From a checkpoint of a small sound classifier: norm layernorm.
Rows from block 5 of a small sound classifier, named by matrix and row number. Rows with one number within an expert belong to one neuron, the router's apart. Each number is 128 + 32 x the weight over its row's rms, rounded and kept within 0 to 255. All counts start at 0. Numbers have three digits each. After the name is the row's rms in percent of the matrix's.
Before each expert's rows are labels from the 100 clips, of 14976, where the router gives the expert most weight on average: "loudest band" is the band of the loudest frequency at the time of the peak. Only what is clearly more common there than usual is listed. The data: single notes of musical instruments (NSynth).
# router: router (model.blocks.5.mlp.router.weight, 16x160), inputs 108-159
# up: expert up (model.blocks.5.mlp.up, 16x80x160), inputs 108-159
# down: expert down (model.blocks.5.mlp.down, 16x160x80, transposed), outputs 108-159

# expert 7
loudest band: 250 to 500 Hz
router.7 095:148169061133184187075168104106068135092145123145110108135111118146155126109120167129172137098122132153098117109102119111157128151129097158141160115181078165
up.0 100:109138112124164189143178152125095076116121109167137104084129126145154137125107151119171145128172133098127145093075111118150136127112096114125101113055137136
down.0 109:110148071118167103119192200129104115123070161146159156132162137148117103140115165160152156151092117150136144106091139120082087138157168115147077113101118135
up.1 094:149129131156026089172072110173141114107103147169128156163139108115117090142091152108091119127160088114113106085162140113122130094177145099114127136111140134
down.1 089:122047120134120134120104144114083124156214127161186122162131123134125093129093134124089119145150101112134090151153080186123102135148062101082136165171155141
up.2 086:146126162164079097137109094134183123116096103076096115100091097112120176158152138110137093153118155167165140133086169110118143162074074099107129098111123104
down.2 094:134097197109114116148106079134135170131160130094141117104144070108202118157110100101153089118166124170198109115137146153163151127136103067095155121194102154
up.3 080:079140140080090139092150167160108134135103140148130127119088085142147093120107125092108127138085072082117166115103195159197124177148102172189119121168091139
down.3 089:147122118133173113107099133125165099069108070118130074155179085104073106163119117150119139085108092157144144110152164135161127130134111083100132154105053115
up.4 094:120151135063127157135135107173106125158110176109144153146153104137124082194129145123100120131140224200129123102130125121123126118169103152135148106139120125
down.4 094:140108167107086132179150124083095128149119181147140097112070175165131153151098067132127129128128154118111120184114159142114089171098172143140146110076098129
up.5 106:161179192134150171114131146106157161128147186169128077154077121158129108099130155130131137171112156125166150097152096126120118171138127138109107195090073110
down.5 105:071112074062153080109116101113101131059112167137120115138082094176081119156102151140065168097096179100123140121178098089166081145179124153085151166093117154
up.6 118:105109140158126119134127145151086121087112085119127097193138127154159125102121151094137110107141181114142066135156168172120125235163105133076120106138152136
down.6 116:156058149140133091121080229127124106118144045133104156158187109098167069145129134116140149111099128111191171075147106089131121149155142103103119116148175098
up.7 081:097106161103131083178093060121121136138122159128128191135082143163185126131143127183151107123152157169136119100132085120089137117162177161098148130121094135
down.7 083:169104139099102140156160120127120131123102127149113101094091114156119167111127177121065167157127116137073097180106054118119168134105163076146145114074120132
up.8 084:158183186139100135088117112112138127110076162162143114063055140096080138155118143183129138135124168150129172147188086170188135144156137114115092122089154037
down.8 091:128111098116088095164107092101130109092169092168054127101145127093150100142101143121119121163196131128206104149199125088125149128151121142135123127155114140
up.9 091:160149196115134104121107171110107099132127146114124161114175132109128116151164104126135062108185152125174166119086153133119087084170175093164098168124170138
down.9 089:124171153148142160155089089131121110129120108164162137148121097068124177106126198120125138065126146156167108136127180153134162120179213082155134147131177105
up.10 086:115164139179168119156099114126132094179105163091137087142103110102132107135143104064106112089124194156114146153131094083114137136162124087140135129145096140
down.10 089:084095157108132111134139083088074174115104121110094107129166114093113127103161145144057092086160091135143088170221104102108135172177111119113126107138092111
up.11 095:140155120143114138130163123114119102159136113097108111129193126127120150106135196187142140142112111185126229102181143094084088111135115124143136144146111157
down.11 091:063123110073087130109115135071114124103074174125190119139137144150144154136104100171140193120103180131132150084080176138140141166174162158184068157049147163
up.12 116:149135081141117087089130200140062158125112065096103154153175103092169138111162152128128156104124131110099146142203011093121137135128159125171126121155129082
down.12 111:132167084153109143158165135122155071131113116159114134149116129092104117112120129172138128097123196117124131079110138102148159078115114093144062132158101051
up.13 140:146099155130152132097123144138080082137157114114162138149165114089146079097133154094170084106063142191105149202111141085071131090174117115148140153133133120
down.13 128:149097132125150162187172156111111130066156157135115136110125138087167132153127084109148149079162152062124106094082118175092134184126159096141132141140158109
up.14 102:129177096123091160078156082164140144130135165065128192088055125155141071087085169145154107153121072127135122150176127120163168102071117162170180136102076151
down.14 105:148117108084108099080160111186139124125114211128166137117122166134119053133121123184140134146111114129108164095113088116170172084107112175139152181122086107

# expert 8
loudest band: 250 to 500 Hz; 500 to 1000 Hz
router.8 095:137034129097125098094134124082157128060094127188082148115184088129162134178151064153199147177105166095112108060185172125112160140109124161136117124082130116
up.0 129:138100149121088134185112119118175150072090176162138152075089142120209118116119080113140112127107135144105166088144111119096111125111126120129150116071132118
down.0 100:155144192121077100137135161096093113054160095099142141103133147119138104152121142188136098105162163121184164172122084163108144103111112120145138146128158088
up.1 079:122143149119081077130134113179103129112162125123152190142155170053158103167154113156133131159099106152137148166135152138162081120154122122086113200154094139
down.1 085:084144092170142209124126157144158110131164081131123112138131119147104104157147160086118113174119140139107169091124111148105147143107153129149125157117116117
up.2 083:197165127130110058124105078177211183149167119153067173101179108138192132131111120125135128166134126178149112176115128108107198114072099164087140126080111117
down.2 096:131144157146196166136129076135131169147178090135128112130149112094098189082157181159113118084155165142097162138130097143096145108116045146101087156119103142
up.3 101:165137164155131096100089123089115133104149090076118128147110128071180160193151102113145159127147098095095098145209106121184138117102126070125151115145127084
down.3 103:119105189123111130116058117116122158095139102078160126129180114095183169135165149090092097038110118142169095172137117139116148106108149152098062100177094150
up.4 108:190144140127135113110099191119117086108086145188128123158149131099158086127115160135150130140165148079121149094109194094117171141155116128200166128122117066
down.4 109:112120099106179137152174048134121134119165117166137139104094103133096111109160181130106090124127135137130185112113129108149157155131154141165170084087158109
up.5 089:174136176103084083092135114094092112177162087125123114135160165088135116123127106053141150100120108162133102123137136073149192090127108147106162125156131097
down.5 091:138162168132169123152125133142142134159108100083083106106183150077077137109075125128135157093118066140116132113119144128090141159131092122138095140134151149
up.6 102:186116147114077099105122119127102106142090145169154133120130102075138106160105123116144099115138102128124134114151115102138127147148106151157136079100168106
down.6 101:110121137164197140120207103126139067158169142181057123073104111096124069075089142115124138175163129153152148130089150085119119165162155112123144097129157117
up.7 099:176117160134063123065101078119104084174078176106151200103114108150155146110116117117163099161118086121110040150125126066103158192132162161204114124096126157
down.7 099:126135174113124136158154124201125111146174104129097133087080147079104118133126150112178076070119167163138142178118106142154101158131088114072105110146123141
up.8 084:130152131099153187137129110096123123089121126125127084117109168123134098118114091117114099119136166081125084118103163137105135153144105084092089160139145146
down.8 098:123100086113173086093139138137103109129128149161137115111184166050146167168132028120112106099143131087175103083111133170067093149151186160174089141141124092
up.9 113:133094121112154093111145127135208170228131139144068166097160140126189169122118116132160125114169119166101066111225161129139164142106079198113133091118155124
down.9 114:102137148164109138125114094147150125162169139116088176101137172151082105085099165153104094089162114112109114130095122145173105113131045138117133091063089089
up.10 098:076114100080089126153064128166137085093171059116173102146115120107117172145200087103135134178164137123122155118165068137157128128142139061160106144174110121
down.10 096:082142184155114107120122240127095150087118118103147055103093173083136153159176134089095091072125097171179156135127123139083149140142146131130086115100157165
up.11 105:154114105086185096127114095116115149155061147123173114100100193136108140166117106147100146162106160175108115134071185121097115074166163134088088156145185135
down.11 106:096158071129113116125158149153116092145143123125156171102143151073129090157147066168164106153147166111081197132124171104139031093141141116157148125097115105
up.12 086:138135094125114131122118187091098085172142158178128142102136204107140169114141167076095156152151095099185165086135147142126112098151110123086128173157183190
down.12 090:094100130134093110134149157146100120079171151117119144089151188085155110149082108101152138148157111104162158127162171131083131121160135107122085075178127145
up.13 122:124143131126143116094112149126141168142092163147095101145151128145116137108144092089125084179105107140083160055164140121147154154081128137073175171115185172
down.13 117:081113155104141165122155173131117155111154133122154116106093141184082150099119058210104128150162119144159148137082062088170100144080144108061165107149145092
up.14 099:167129063130137082160158133129143124120101102205165139115156105181173150174091124146136130190152103148155199112141143174121159108122060172083089094133123088
down.14 102:150153129077148103121131097116148086155160131145125144114156106127091143094089195071113110102165146154056176113173145138137137084141079139171116110073108170

# expert 13
loudest band: 1000 to 2000 Hz
router.13 091:149145115112082135134147101148123087115072164141145151127122120123125149127091159145146089092081129159159180136120173116108126124138127140183130072100131098
up.0 128:208171155150065163125119116142182072175079095156178163147116147091222149101099140175147092136144127186170120126170137115115119112110088162120155139093126163
down.0 124:116084135146101120134143126124120170053131077092176134101150099160100143164203156102124137157091132153156110133146166128149142109109086099098141104183111132
up.1 095:080061120100127099137072188158098143145112126138093046157164110124153096141192151072123110115135116081136095129177129118109178055139173167124175165181116188
down.1 099:104156085129116124072147158156173122142092104090124096096100086101121117169077168106122155122103087119114131162124130174163141138123116150073118171123114161
up.2 089:125181135159144164099149146153135085108148157165117063140102124083178149168177113122126145066128175079128176172133118178166097134090142073127143159112137153
down.2 097:191132078126071096106115141138114165171098141129160158093167119156120137103140091153133145089106086108153146140092097106129146125142183156170110140176123082
up.3 075:121105142059163171117125075097123139074132170083136111105121127126117153146147086095152105075174081097090114117165093098115077101168128123105103117118192084
down.3 090:130192083141140091130102142140088125130134171142082131131084166115121148131077097110102149094160089151135143100115097127119159160155150128103139148102165124
up.4 085:127137151118099146111091115134147115158123196159149074108126190169082122111139066103154122159120119194102075101111115131116168126167169092078157181084121113
down.4 097:101151075114162133125101067123072085134131140119111097072103115093144130181078144161099121099091094119151113162128155093117061099178176159155117157059105165
up.5 094:140094144128119154143158157153144124167123135132106159079163119126152105072111146149118099135150088137095113131134120103067097120145149147134145129126171112
down.5 106:189083225180109122115080134112106171140122117180150158169159142113133097156126051106113163094173117091107044157195119126124133161183156094113087090088124144
up.6 102:089121136137107079179124167151167091098179136063129162121174128115143190196118178137115109121148115108113132093147197089154117165120117143118124089172149136
down.6 103:165109143142117025151106166128078140117153119090159089141091120170129116176115150108100169207095126175141119106142108094174128125130133120113113164066172130
up.7 094:120082120169126111135114156144133143066156184134123139146084131129087207181106147130099139119104146114138138083127165084155096131109110108095129191129207099
down.7 103:174136162113102114188126148161126062177146164110133087126111167162096034148103049148161139141133137159165103090111147047171086102147139150148136156131114103
up.8 083:113190094084113157113156128120093174102169169131109149139101085056086097103084109084109101172222111144123127112140159164094128136196141090187127110112145159
down.8 095:163138085178136104102070147125162089154095108147122078145099124123116123189066158117118158189141124082132166100038177154114097174095111091084147127090127136
up.9 108:145166119140158176123144146120106110116133160116094096163086159071067104186161167109122114119084123134118140128089130135094092155153139112085128135099160095
down.9 093:141094096142080076146150156100149055110122094121156170131129126121117073140065156128118105138108109123147121147134117117130125092168127117150185153097114164
up.10 101:134151083138133159167129189133091149174156181123124094109166127083095103127154186113119170104109114154143166133081171107145048170183182064141127128052095146
down.10 100:148155164138119121177108116123154129124090150120085101144154047060173122201083168072160084121159107101091114093163133154121142106127122146208068137148107126
up.11 089:150156168112113126126086133089155157086123086156118155123096155137165184166156142110128163206147106078101125052119101153154159120101081100088122101092157059
down.11 093:133117087121124107132145117178101114128137142173081108133104188173075094137105118137099173128176172161131094161132110077189122081152103098093125126129115101
up.12 103:114182150149057096162126153127146109164111141136141156172171118093177087152120180118093060148156093139169199127179196115093115131144142097141208126140131087
down.12 101:151066108177143133146100123102135097091117096111131116126129154098125132190144136125120179211106174118129128106181139116144129154086118107121081137148173159
up.13 109:163168153156141104137134123141113108112125097173157166164191116080167135103086113108165103132151097126128181120083146104115113125117120155075160164042128147
down.13 113:168092094155148139166119124077182172149121135069121128126170115112123142155181161092143185143135157170174153084144179180111163143133107091162076106170130110
up.14 139:153164160128101183141128108166103088184120117173161153139116169120163086075088121138143089123128097110162144151154121106135120108163162159156164101118096188
down.14 130:099130144155112174131161159085111158103150087115106109096117100125160132174181114117098113079172135118176132126145128162110141211092136113131106076238121165

# expert 0
loudest band: 4000 to 8000 Hz; 2000 to 4000 Hz
router.0 130:142125095132181123080098094138061138217118174149082169164161137109082175151093144113174148136095124152109066095076168112085116133179147121167115113119171149
up.0 090:134177165147125166154130159195048074130150084142154177108087132064111147176157165110099103076105149183118166156148116158060133111161130112174155101116107154
down.0 099:172135091155149172121146151112162156140138080145149138176150050138183079100137086140139120099177118108185149099162169164170092150145087128133133069143158151
up.1 117:157123149113147111148112139133100100141123158182133157135098219122136172214140104147090167102104200130199139152133156106135163126117165082138123092146162055
down.1 115:142173126155109178122197189112160122094126078150175140060094125125108164124149117138127107125146119036166162139095111151147100149110071126081145128133130138
up.2 106:218106146108118152128171130058123097143093070201154144102108182141132144101156147132097164168170177102078169059207119103144102143119147113106146120084093147
down.2 092:137186107056083140132168094131114099094116060101121135108080152107125171122089142162101071113087154120149172135074122030166109108126136135109127136167111115
up.3 116:133139186159124135160119152118073104112170090189116144084056174074138165173151112118130116115133169093196103156117115101100106120137157100109147118124156080
down.3 109:158166142186122145119122174104118081097176093129129173099130126092122139140151153174147103101150097066159121140167127115127130156155104096085143074132137130
up.4 079:118222122209063126124149161073105072120132078113158134138104118135112154092075091128149097162118136121121146134107141109170088140096165059139124079149129149
down.4 073:086083128062133145157125159172119137173138123145163184141181095133111142120154178107154133180126148112157113150145105158074073147182152140164108146088129080
up.5 085:175206150150121054156110160137104094156135109164110083136159130115192153142122086099111149089180158130110142070114153096110168145104143092202142092102192119
down.5 091:103077133138101119139152143090132151123193133128188135125155122139216148167192114119128132207125174158158151100103132126118079093093119141069107151132158115
up.6 122:093156140194117127111080155118088159170148138099131178200196131143107118119147095109100091141078066114121110152093091087098178157225156128163107155114131124
down.6 125:184167056125197154116154144130097201143079101150168090129160040129177147114158051104152219149162181123138125108133147073128169161093089128131128101143149102
up.7 104:092072135090136115108125137120101150194101097075125132138132141190174136117061156151123124110173164127175122126131101158177154082128187151105064159134136173
down.7 101:057127126059121137167107107156098062180136161141103126149141100097155133143123186083152111157130113147106140186121140163137164163191119105143128125127116179
up.8 093:153171188121122156129153165137088144111131097194142127144118168118177138146128197081089134128152149065083101166131142130089111111159119073111128124140127146
down.8 095:123131134119167117133151170144155123088125079103150087192142151140153083113134104145121148123094139096129178107057111071167087086176082095097127121153169069
up.9 093:186060163124120112087095086114141100103122120169099134156082128142169166157106079179177148149173152098091097128165170091140165092053098131094102106116182115
down.9 093:129159129139099152125139098136175158049141115197186081067077181067143139133106151133112111098100106123134171133117165109108093158106130133071182123123141149
up.10 099:154178144169106097067101066105129098156137139140103148117170096152128122081153161158117099115134101115118134146179098089188141181177086091164179183146088167
down.10 107:112119077131144152112150127136148144117069143118137102094105081087138074148146144180166117158063148169154139188139116157082135137063062155105098156120121126
up.11 104:162132121115136168109104086126095092145122131127154177141157181131102131121183122172068075073119158131110104166139119132127111073166162127131082148109101147
down.11 101:182197132158132157173185145142102097115138111140121171063092110093142115129101141113146136160143123048115105090125126104163176165129121125130166098127109138
up.12 115:054099132152136099118045104138126173162158173107120128170155113134091155094110111087148141157121053101148093143100098125063146169216147108115120149126104131
down.12 114:135171092106146136147124121155105155076101178134104088124135107103114148132166154081135155101086150159117174129153143094137139153035053148155197098129178160
up.13 103:063104115139120157129086112158205142144132119106130141152158160147080092128078162097058125163083056143132121137077072097128151077217164127149064167083119113
down.13 096:122103143153179125110067071083100171138107233134130098102133108173127149125165107152132155098125161122072095143161097129139162162136101117119149131112170125
up.14 111:192180092113096109117178077126126125140100097171110146083104147124148147175155161152146128171172179143113108084178163154139130067067096138097165128109174148
down.14 108:103099114170124106152125075098090091082154069081118157107105093157122091177145143154128077179144086145172167116113149166126129085161141130132132147142108171

# expert 5
loudest band: 1000 to 2000 Hz
router.5 094:168073110146100173094142091144069066122115115081134129083117124184074160101104102145169154097125131114102126178140129188167146120159098163061087146108085111
up.0 095:157107151113012126123106080110102133197128128118097111125126105147131113077177066137091194172127114140159103109109124060142108167152119143108100218136109141
down.0 088:128125132152151186123122128189116135163141143087117136186175062140059181147154079125093141104084123146146152180081166147114116073100175106087154123154131076
up.1 085:124106158152101173217073130097138106100151103131107094100102145127093134101129112169135109136073154115207133111134092154170101116109160087102134166142125117
down.1 088:121103125165122164087133111157112150197148106130102116113208084138128154131144156125105127097150192164169139111141121144091114147122144125138132152136092240
up.2 082:135123130122103141194076102107146115134104117190098157200112139108152175127120159124203123149104108130110103147142122111129176180161150147138184167109157155
down.2 090:122064122115150091184139056129173132052127137150103066123119096140134099091161123121095103120159124133122100111103148130106135123164148059168160103166114112
up.3 134:146086149101113123125082049132127070153115121127149132151100118123148124114090132143099137128111082136102112211113096073152160157150111080068084173087080093
down.3 125:093068132158172129114050110169098113100179095137145129193129109124157216139109120153123124055095171154104107138119060090108146141123141154086140131196124166
up.4 103:203120167085151149146168119100103085145096129151141113146115175098083144110151154117096145082060153083121129131109145108140130168148114156032129196117166136
down.4 097:138133141095152136138126084179124159120155064097120098109168095121070145081106146141100126137071081152122135194111131129193120144108109086079135111173118079
up.5 084:139176140067180140101116166175143162125104136144043163143121114136129098117115134169178095172175099117125134137119149146085113097103128091067097109158049129
down.5 093:078129111140088122114135142130076090091139146082086164086181071128140109094170176141157087199119115120171173124118093047130126123135158110171145100133112118
up.6 086:101104103126163122142165168115138186114141142099114095116122114023130154136167055112128178118112146141155125098105171136094127057185161105118104060185142107
down.6 097:168153108134137138192143150177128146123147144140119116117103120159142105120117170143115137127162110092145130114117117165151152173090117110128138135193140141
up.7 096:124126114177098097151180104103135092114135129114143169096170123139088164145125120125094150095122160182114122130146158118110104074164168127170151139054208125
down.7 093:122100131173138149101112129070113138137106161150130131093138158113148119137179147077146129086155076097084116118098128159164139132168152086172104145100116142
up.8 130:099101141179150111157166172135094148124120182127129145108107101091114078148172064162124093110067196111127086072138107119086119086177179108126131143086174145
down.8 118:131169073094129127139130102119160099107102121105169117107155158173102110096095184153092127154128075136129169134097168113166113145089126142161081164114116148
up.9 102:124102174081132117131078080168077063141120102128079163085137151104128133095122138144129088097067127139132076176092107164181138128159087112090135134086089119
down.9 101:147115146169092209079080117110138084137174133142107138146165128157151176131139136144149102118086178154192163205135085151113166137187136059068112145184141129
up.10 089:080163128098153118121119096232101046111159077128135124179123183144130108068103209148178084119122098080170148137077099114126139139139081074124140097125105133
down.10 094:091088133112108145094154106110057124069132137126143137204195082115109167102113200123131114179101127129183157148140129114122118093154093157096110097111084129
up.11 083:177109140140097122118119178110173105132145125159175115192142120115158113176082119150197133130220127130117153101149141088096164093104156158139130127125127102
down.11 091:197218097148123161095089123111049147144112061060089129183124074103120166127126142114120147141130181155153197195169149145078115100133122131107127127118150091
up.12 108:113116123199171096144167134152142091182117182138133145161146178119072144135114163120126118054049135097114176136138177087131170143146091109125093057060196081
down.12 101:165131126102101142085098150120069095133141122122113091123130169158085149130122163131102101070128108146139129122104081129168116110095132143137088107128121136
up.13 086:116120163179098187177179096150105098082204129126173137145087161100097114152139136121136088198134105143175115113159134127087137168183098122120117077119121138
down.13 086:143085102134135171106082090130122132114125168158138113150146116143056181121159147133112216077076130182103133139089102157172076113127145141177183177127108112
up.14 096:058173099164133072135174167069160147109125162127133071076115113086093078164153153168166126104125108120140166109151178125086163087123131120147129095186134114
down.14 101:109148105149146120142227137165084120090112156122154094118135147112136129113134128091124110109097145103167100085163097096168152110106135117114078157151141133

# expert 3
loudest band: 2000 to 4000 Hz
router.3 087:144090109155095102144151082099175125074131124093050105080086109138084113068118113149128109174091164140149114154114137158176173133101099080134151163071110095
up.0 083:123126087064104128098056159154138146108106108153173125086143141074090098180169112151087123127137179169110169098094172121112060087161225160127160138118142081
down.0 092:156099160153113083137188154128168170188057130129142134155171132175117061139126135145083149155146107139018139124138137133131089120176170097175115124120145159
up.1 101:102139120086144146107084178094099113110163114124114089131108102115163084116179173149055099124081106108127147100164149126132102150051106145143140063129093171
down.1 088:168159115195149138156129183115138054110123155147089133132126091181180130118113142122153123112102116133193166111203079139138126109127158054133150173133064131
up.2 090:132098104133124128130174112147116100103120166096155076146102180095136138156119133105136101127117158194127060090168147124063075164152161142105099149109145208
down.2 093:141105123167167115143121137127116143160157099153165112111142107101111101128147094158116038117087123156062074183154144124145116154117153143064172113107124151
up.3 101:080175155123115168147135078113161084130127152136143133141102178171167108082149143103119098078101140112169133146114180139164139141163094083137129111142106101
down.3 092:129164178174105150213147134123127102107165161164123139134131155154093122137109159165172075068113092123120075118155096139120117133160147102086109131128169128
up.4 088:138151064090092108174094158134119137113126135123138158127170130164097133161162087141110100111113150142153137071123137125127209106134161111234170177125177152
down.4 093:142118100162139073059182184114147138125138136093159091145146096185122108142115142139057134131128061075156109165152127100147121109119126122117131142121147118
up.5 092:160133095117158197047092096067136104105114138165142143160120164095174186119114116077158155138150090143085150184188154115136149162144069146127121198121128146
down.5 097:157161171137145161128118120143140118178129163156092045137116156142144096099209164143094126092137127097141114075113170146151168166170165124119133146150083167
up.6 085:125093159103181121103145090170109184101196117122134111151140132087137139184180064079175167146105155146149093078131121105156121194110087143120164129150161159
down.6 089:167095127110128078168099175135103188161120178117102148182166127082067101133113163120123140158142156112095147123202139155096106125098111161123128186153154206
up.7 085:134141199045096093102102128092095113109092161126140111138159117079163103107164067103114108148156132117143068098175150109143149182138178089148114129165185092
down.7 092:116133164088081120101144130115114133168136108165110113122171101106189138091092137125131131147161167141140161195204157164168170100104164175112161139097181101
up.8 098:096146171155131137093147122134109165102087127172128137102094118138127153121099171113141096083129117115193100114133095129164124119096115155159090149094100175
down.8 095:139119095098076162131102155130164126148162105115179128156134144101083067084124162122154087083131116130118151091102077108165092154131123156150099153090098124
up.9 096:115052139123103157119112122139107182143136158122152063168092125117164133131142124112124099102089132102123117143120085113122095096147148122155110121078070188
down.9 106:167108116149147122105134112056086078135170124116125128110163170148126152097116156179075129128149088137118141128100110142119073093127182082139089087109124077
up.10 084:186166155127107093141169099110145189169149122116193154117109091125141122168104123167116125150107205146119111127142146229135147151127135111193149104125048142
down.10 091:122132109165150148111084109185154068081200133137130071179071126183079157079150154096196129131128109125144128141131092112152146124184121122055169101115152163
up.11 112:113104131185077136129069144147121117061122123091179154126146115087176132093080132198080124121037140130137149156144112100161142182107135087133151166084146135
down.11 102:156129074130088094181170172144145108079107114078102100203127106154199131094133126101129100097095140179164091113076137134187152148130141096116116106149150095
up.12 114:152141134154174182062142131151109104100156157122110086107112133111096158121150143109197184152139172122137093106087137097127151155093065118148100196188117157
down.12 116:141135165053145133154139132150088087111081114167124122138101180123144144120138129096142127130146105098184130173129118151066129134150145167129115127073116203
up.13 094:141171072130114088130159140158109070120098102135110170123159112059135036145082161181139124121158142107108180056083161126136149117090113154137084118109103117
down.13 107:151114094217109065147191158192143112129053076050110167162112134184158139152131116130145162140159179117132111077132135083164180168089105131141079088123111156
up.14 084:086100094118188149134085135124133080142096062110181117130132176133162104161107063092137148126064099087095124092205129157079105103108149151143173100141089219
down.14 088:140162143142053126169080119117112114180081136093132113103210056183163154110130114106140092163149139128101124110143123093173154120110171061128129081157075169

# expert 15
loudest band: 500 to 1000 Hz; 1000 to 2000 Hz
router.15 100:087127087167186141127118150136163198140061193117081148117155122077123122197208141164094146075145118146148141074134151100075126129145187159165093127140181144
up.0 087:175122097092090119116113130174102099184147083122179122159145146177153077084085141147183111161143115085071139101139158102142157103161139110115113147147106194
down.0 088:118148075103096128161087147093136136138110097130160135123107142164168124117091133158094122143129156118111091102083106123222146099184129123158153204075137169
up.1 092:166116078123141137156161182135081154112047152113205104154116113155111145079102104215107127152101134158124070108130082173133080104089100136126106153122175125
down.1 100:111172110161141186105099119136109111155177140117124134127135136146126123128130145142066117074083114114153166114117098128080104115098143095121159106227128135
up.2 077:186200091129122088125156168130080106165231173161093148100108156098109076187078143160136122096146154106132113115086084129069094072119143107128146107103152183
down.2 085:181089171140099119074125103118093144107195123166152113133153139069112160084133134125136116118091151137130173162138112114144094112143193117044190088151089110
up.3 084:131163174140129114111156094112187157132073145134115198107186101071185105147158128066155105098130118172133117179101151057119158202128146151156129051158166157
down.3 087:134120183162117084132117077168096149112140096099151185109152067078144143117160155151136126066074042122149070157169092150149118155136117157130120154118119125
up.4 112:124119076143147098157178173130126169094110128133129089112187082144140121157169162167137102131100116071133128098174165171099106148119110124132137102124144110
down.4 108:087118180140119143152158091133088123119126124119132137112137110107083121151155174126079106158074162169163146123144092082084167117144124054138095123150153123
up.5 092:161106133121138088132110074110138112186198161151129171133054173073148141117110105146097128062155176132158109126084144148133122085135189141147153135109129127
down.5 099:181115108117117155106143170076107083110141127165128129118155168111123164123129139128138132105167159150093083166178137126104114172110162151149106132118064197
up.6 107:102161133133114147151171165133133166124149118121089105147188121060124130141172087075165111141171113083153160114163134125079152137111153114144187104098175118
down.6 105:100084170113064055132125081113086086071116100125178166078140125124136149120112081183107053122117135109084131160144117114147121141133088133077164196092075148
up.7 101:136139103118154144124085078144132161130117122047092082139166135183155126108091205126120133078168133196126129161086184145122129112136189164142096159137161151
down.7 098:142148136097131128112103096118158148132098074104140139133169076136134126108142164108144171120178149111105163170185130116112175179168119132134111068149102150
up.8 118:203132115132140139161119105136127094177128094155202169175119181066137153169116080149149125135134139165133175108125136104111112075103130132144159127145138115
down.8 109:153130089120147134165132182101107106097117095140168132117135109098110170113135111145114103159099107131058151112158108127145122083170087115157091127118081190
up.9 082:187115067116085083152128129108133126175143147117129119074220086174135103103071146169160170083120125115102136155186171118160189163102103168131111108107132148
down.9 089:101099128161161125117134158125136162130111110110140100151158093141118071117119141093123062173092136145127139113138040144199167034200131145143086103146105187
up.10 117:140099152133114104166134132096150121144153153171095153124125183054172135127141066104140147110164141172171138084097136133095156113112159141132187119156181076
down.10 119:185093128134067084127155145140073119086142107136170151143069074126153145094095090171132094108157132120110115201135108087130124174106115131140130104116094165
up.11 091:103098094106083130132068115118119197111118056160182132141155148137134133120138115175127115169170144084104168109148125155146193102218130167126174182116122153
down.11 092:076063137122117119143092154151112111102141117114163106189133138116098165078179121172093179137101164152175175139091135097118105127107150083168173161154084126
up.12 101:165095093109154133091136114165093140109071104116157120133071114193140082080134064176137141105058136084141104153097069152171127137140107130124147174120066105
down.12 105:097132123147169115138134145121154164094123113159109098101124112090114140229101132099064125128112125139149158075133123140105098096054089101122126122170156096
up.13 132:098110063134161141099159110144129167128063162096125063091062140152128114136160140182107086113086139132084104129096079143172040113134158108117113180118117112
down.13 125:121109121114147181160148087133143163198194159157112109099090150079123161150151142074140126101158180127156152118070161145091127137111141111113140102183190097
up.14 085:203149154118116100154134133162123135130178137162116096120187141126111088116135156152168071086102171158105179161144139161044124106163150133179142122139145190
down.14 086:116082184108080121132117111125135110108149133108169161115176154102174108082152177180166169123134129135118083136208119107137175209166180157152076123164108120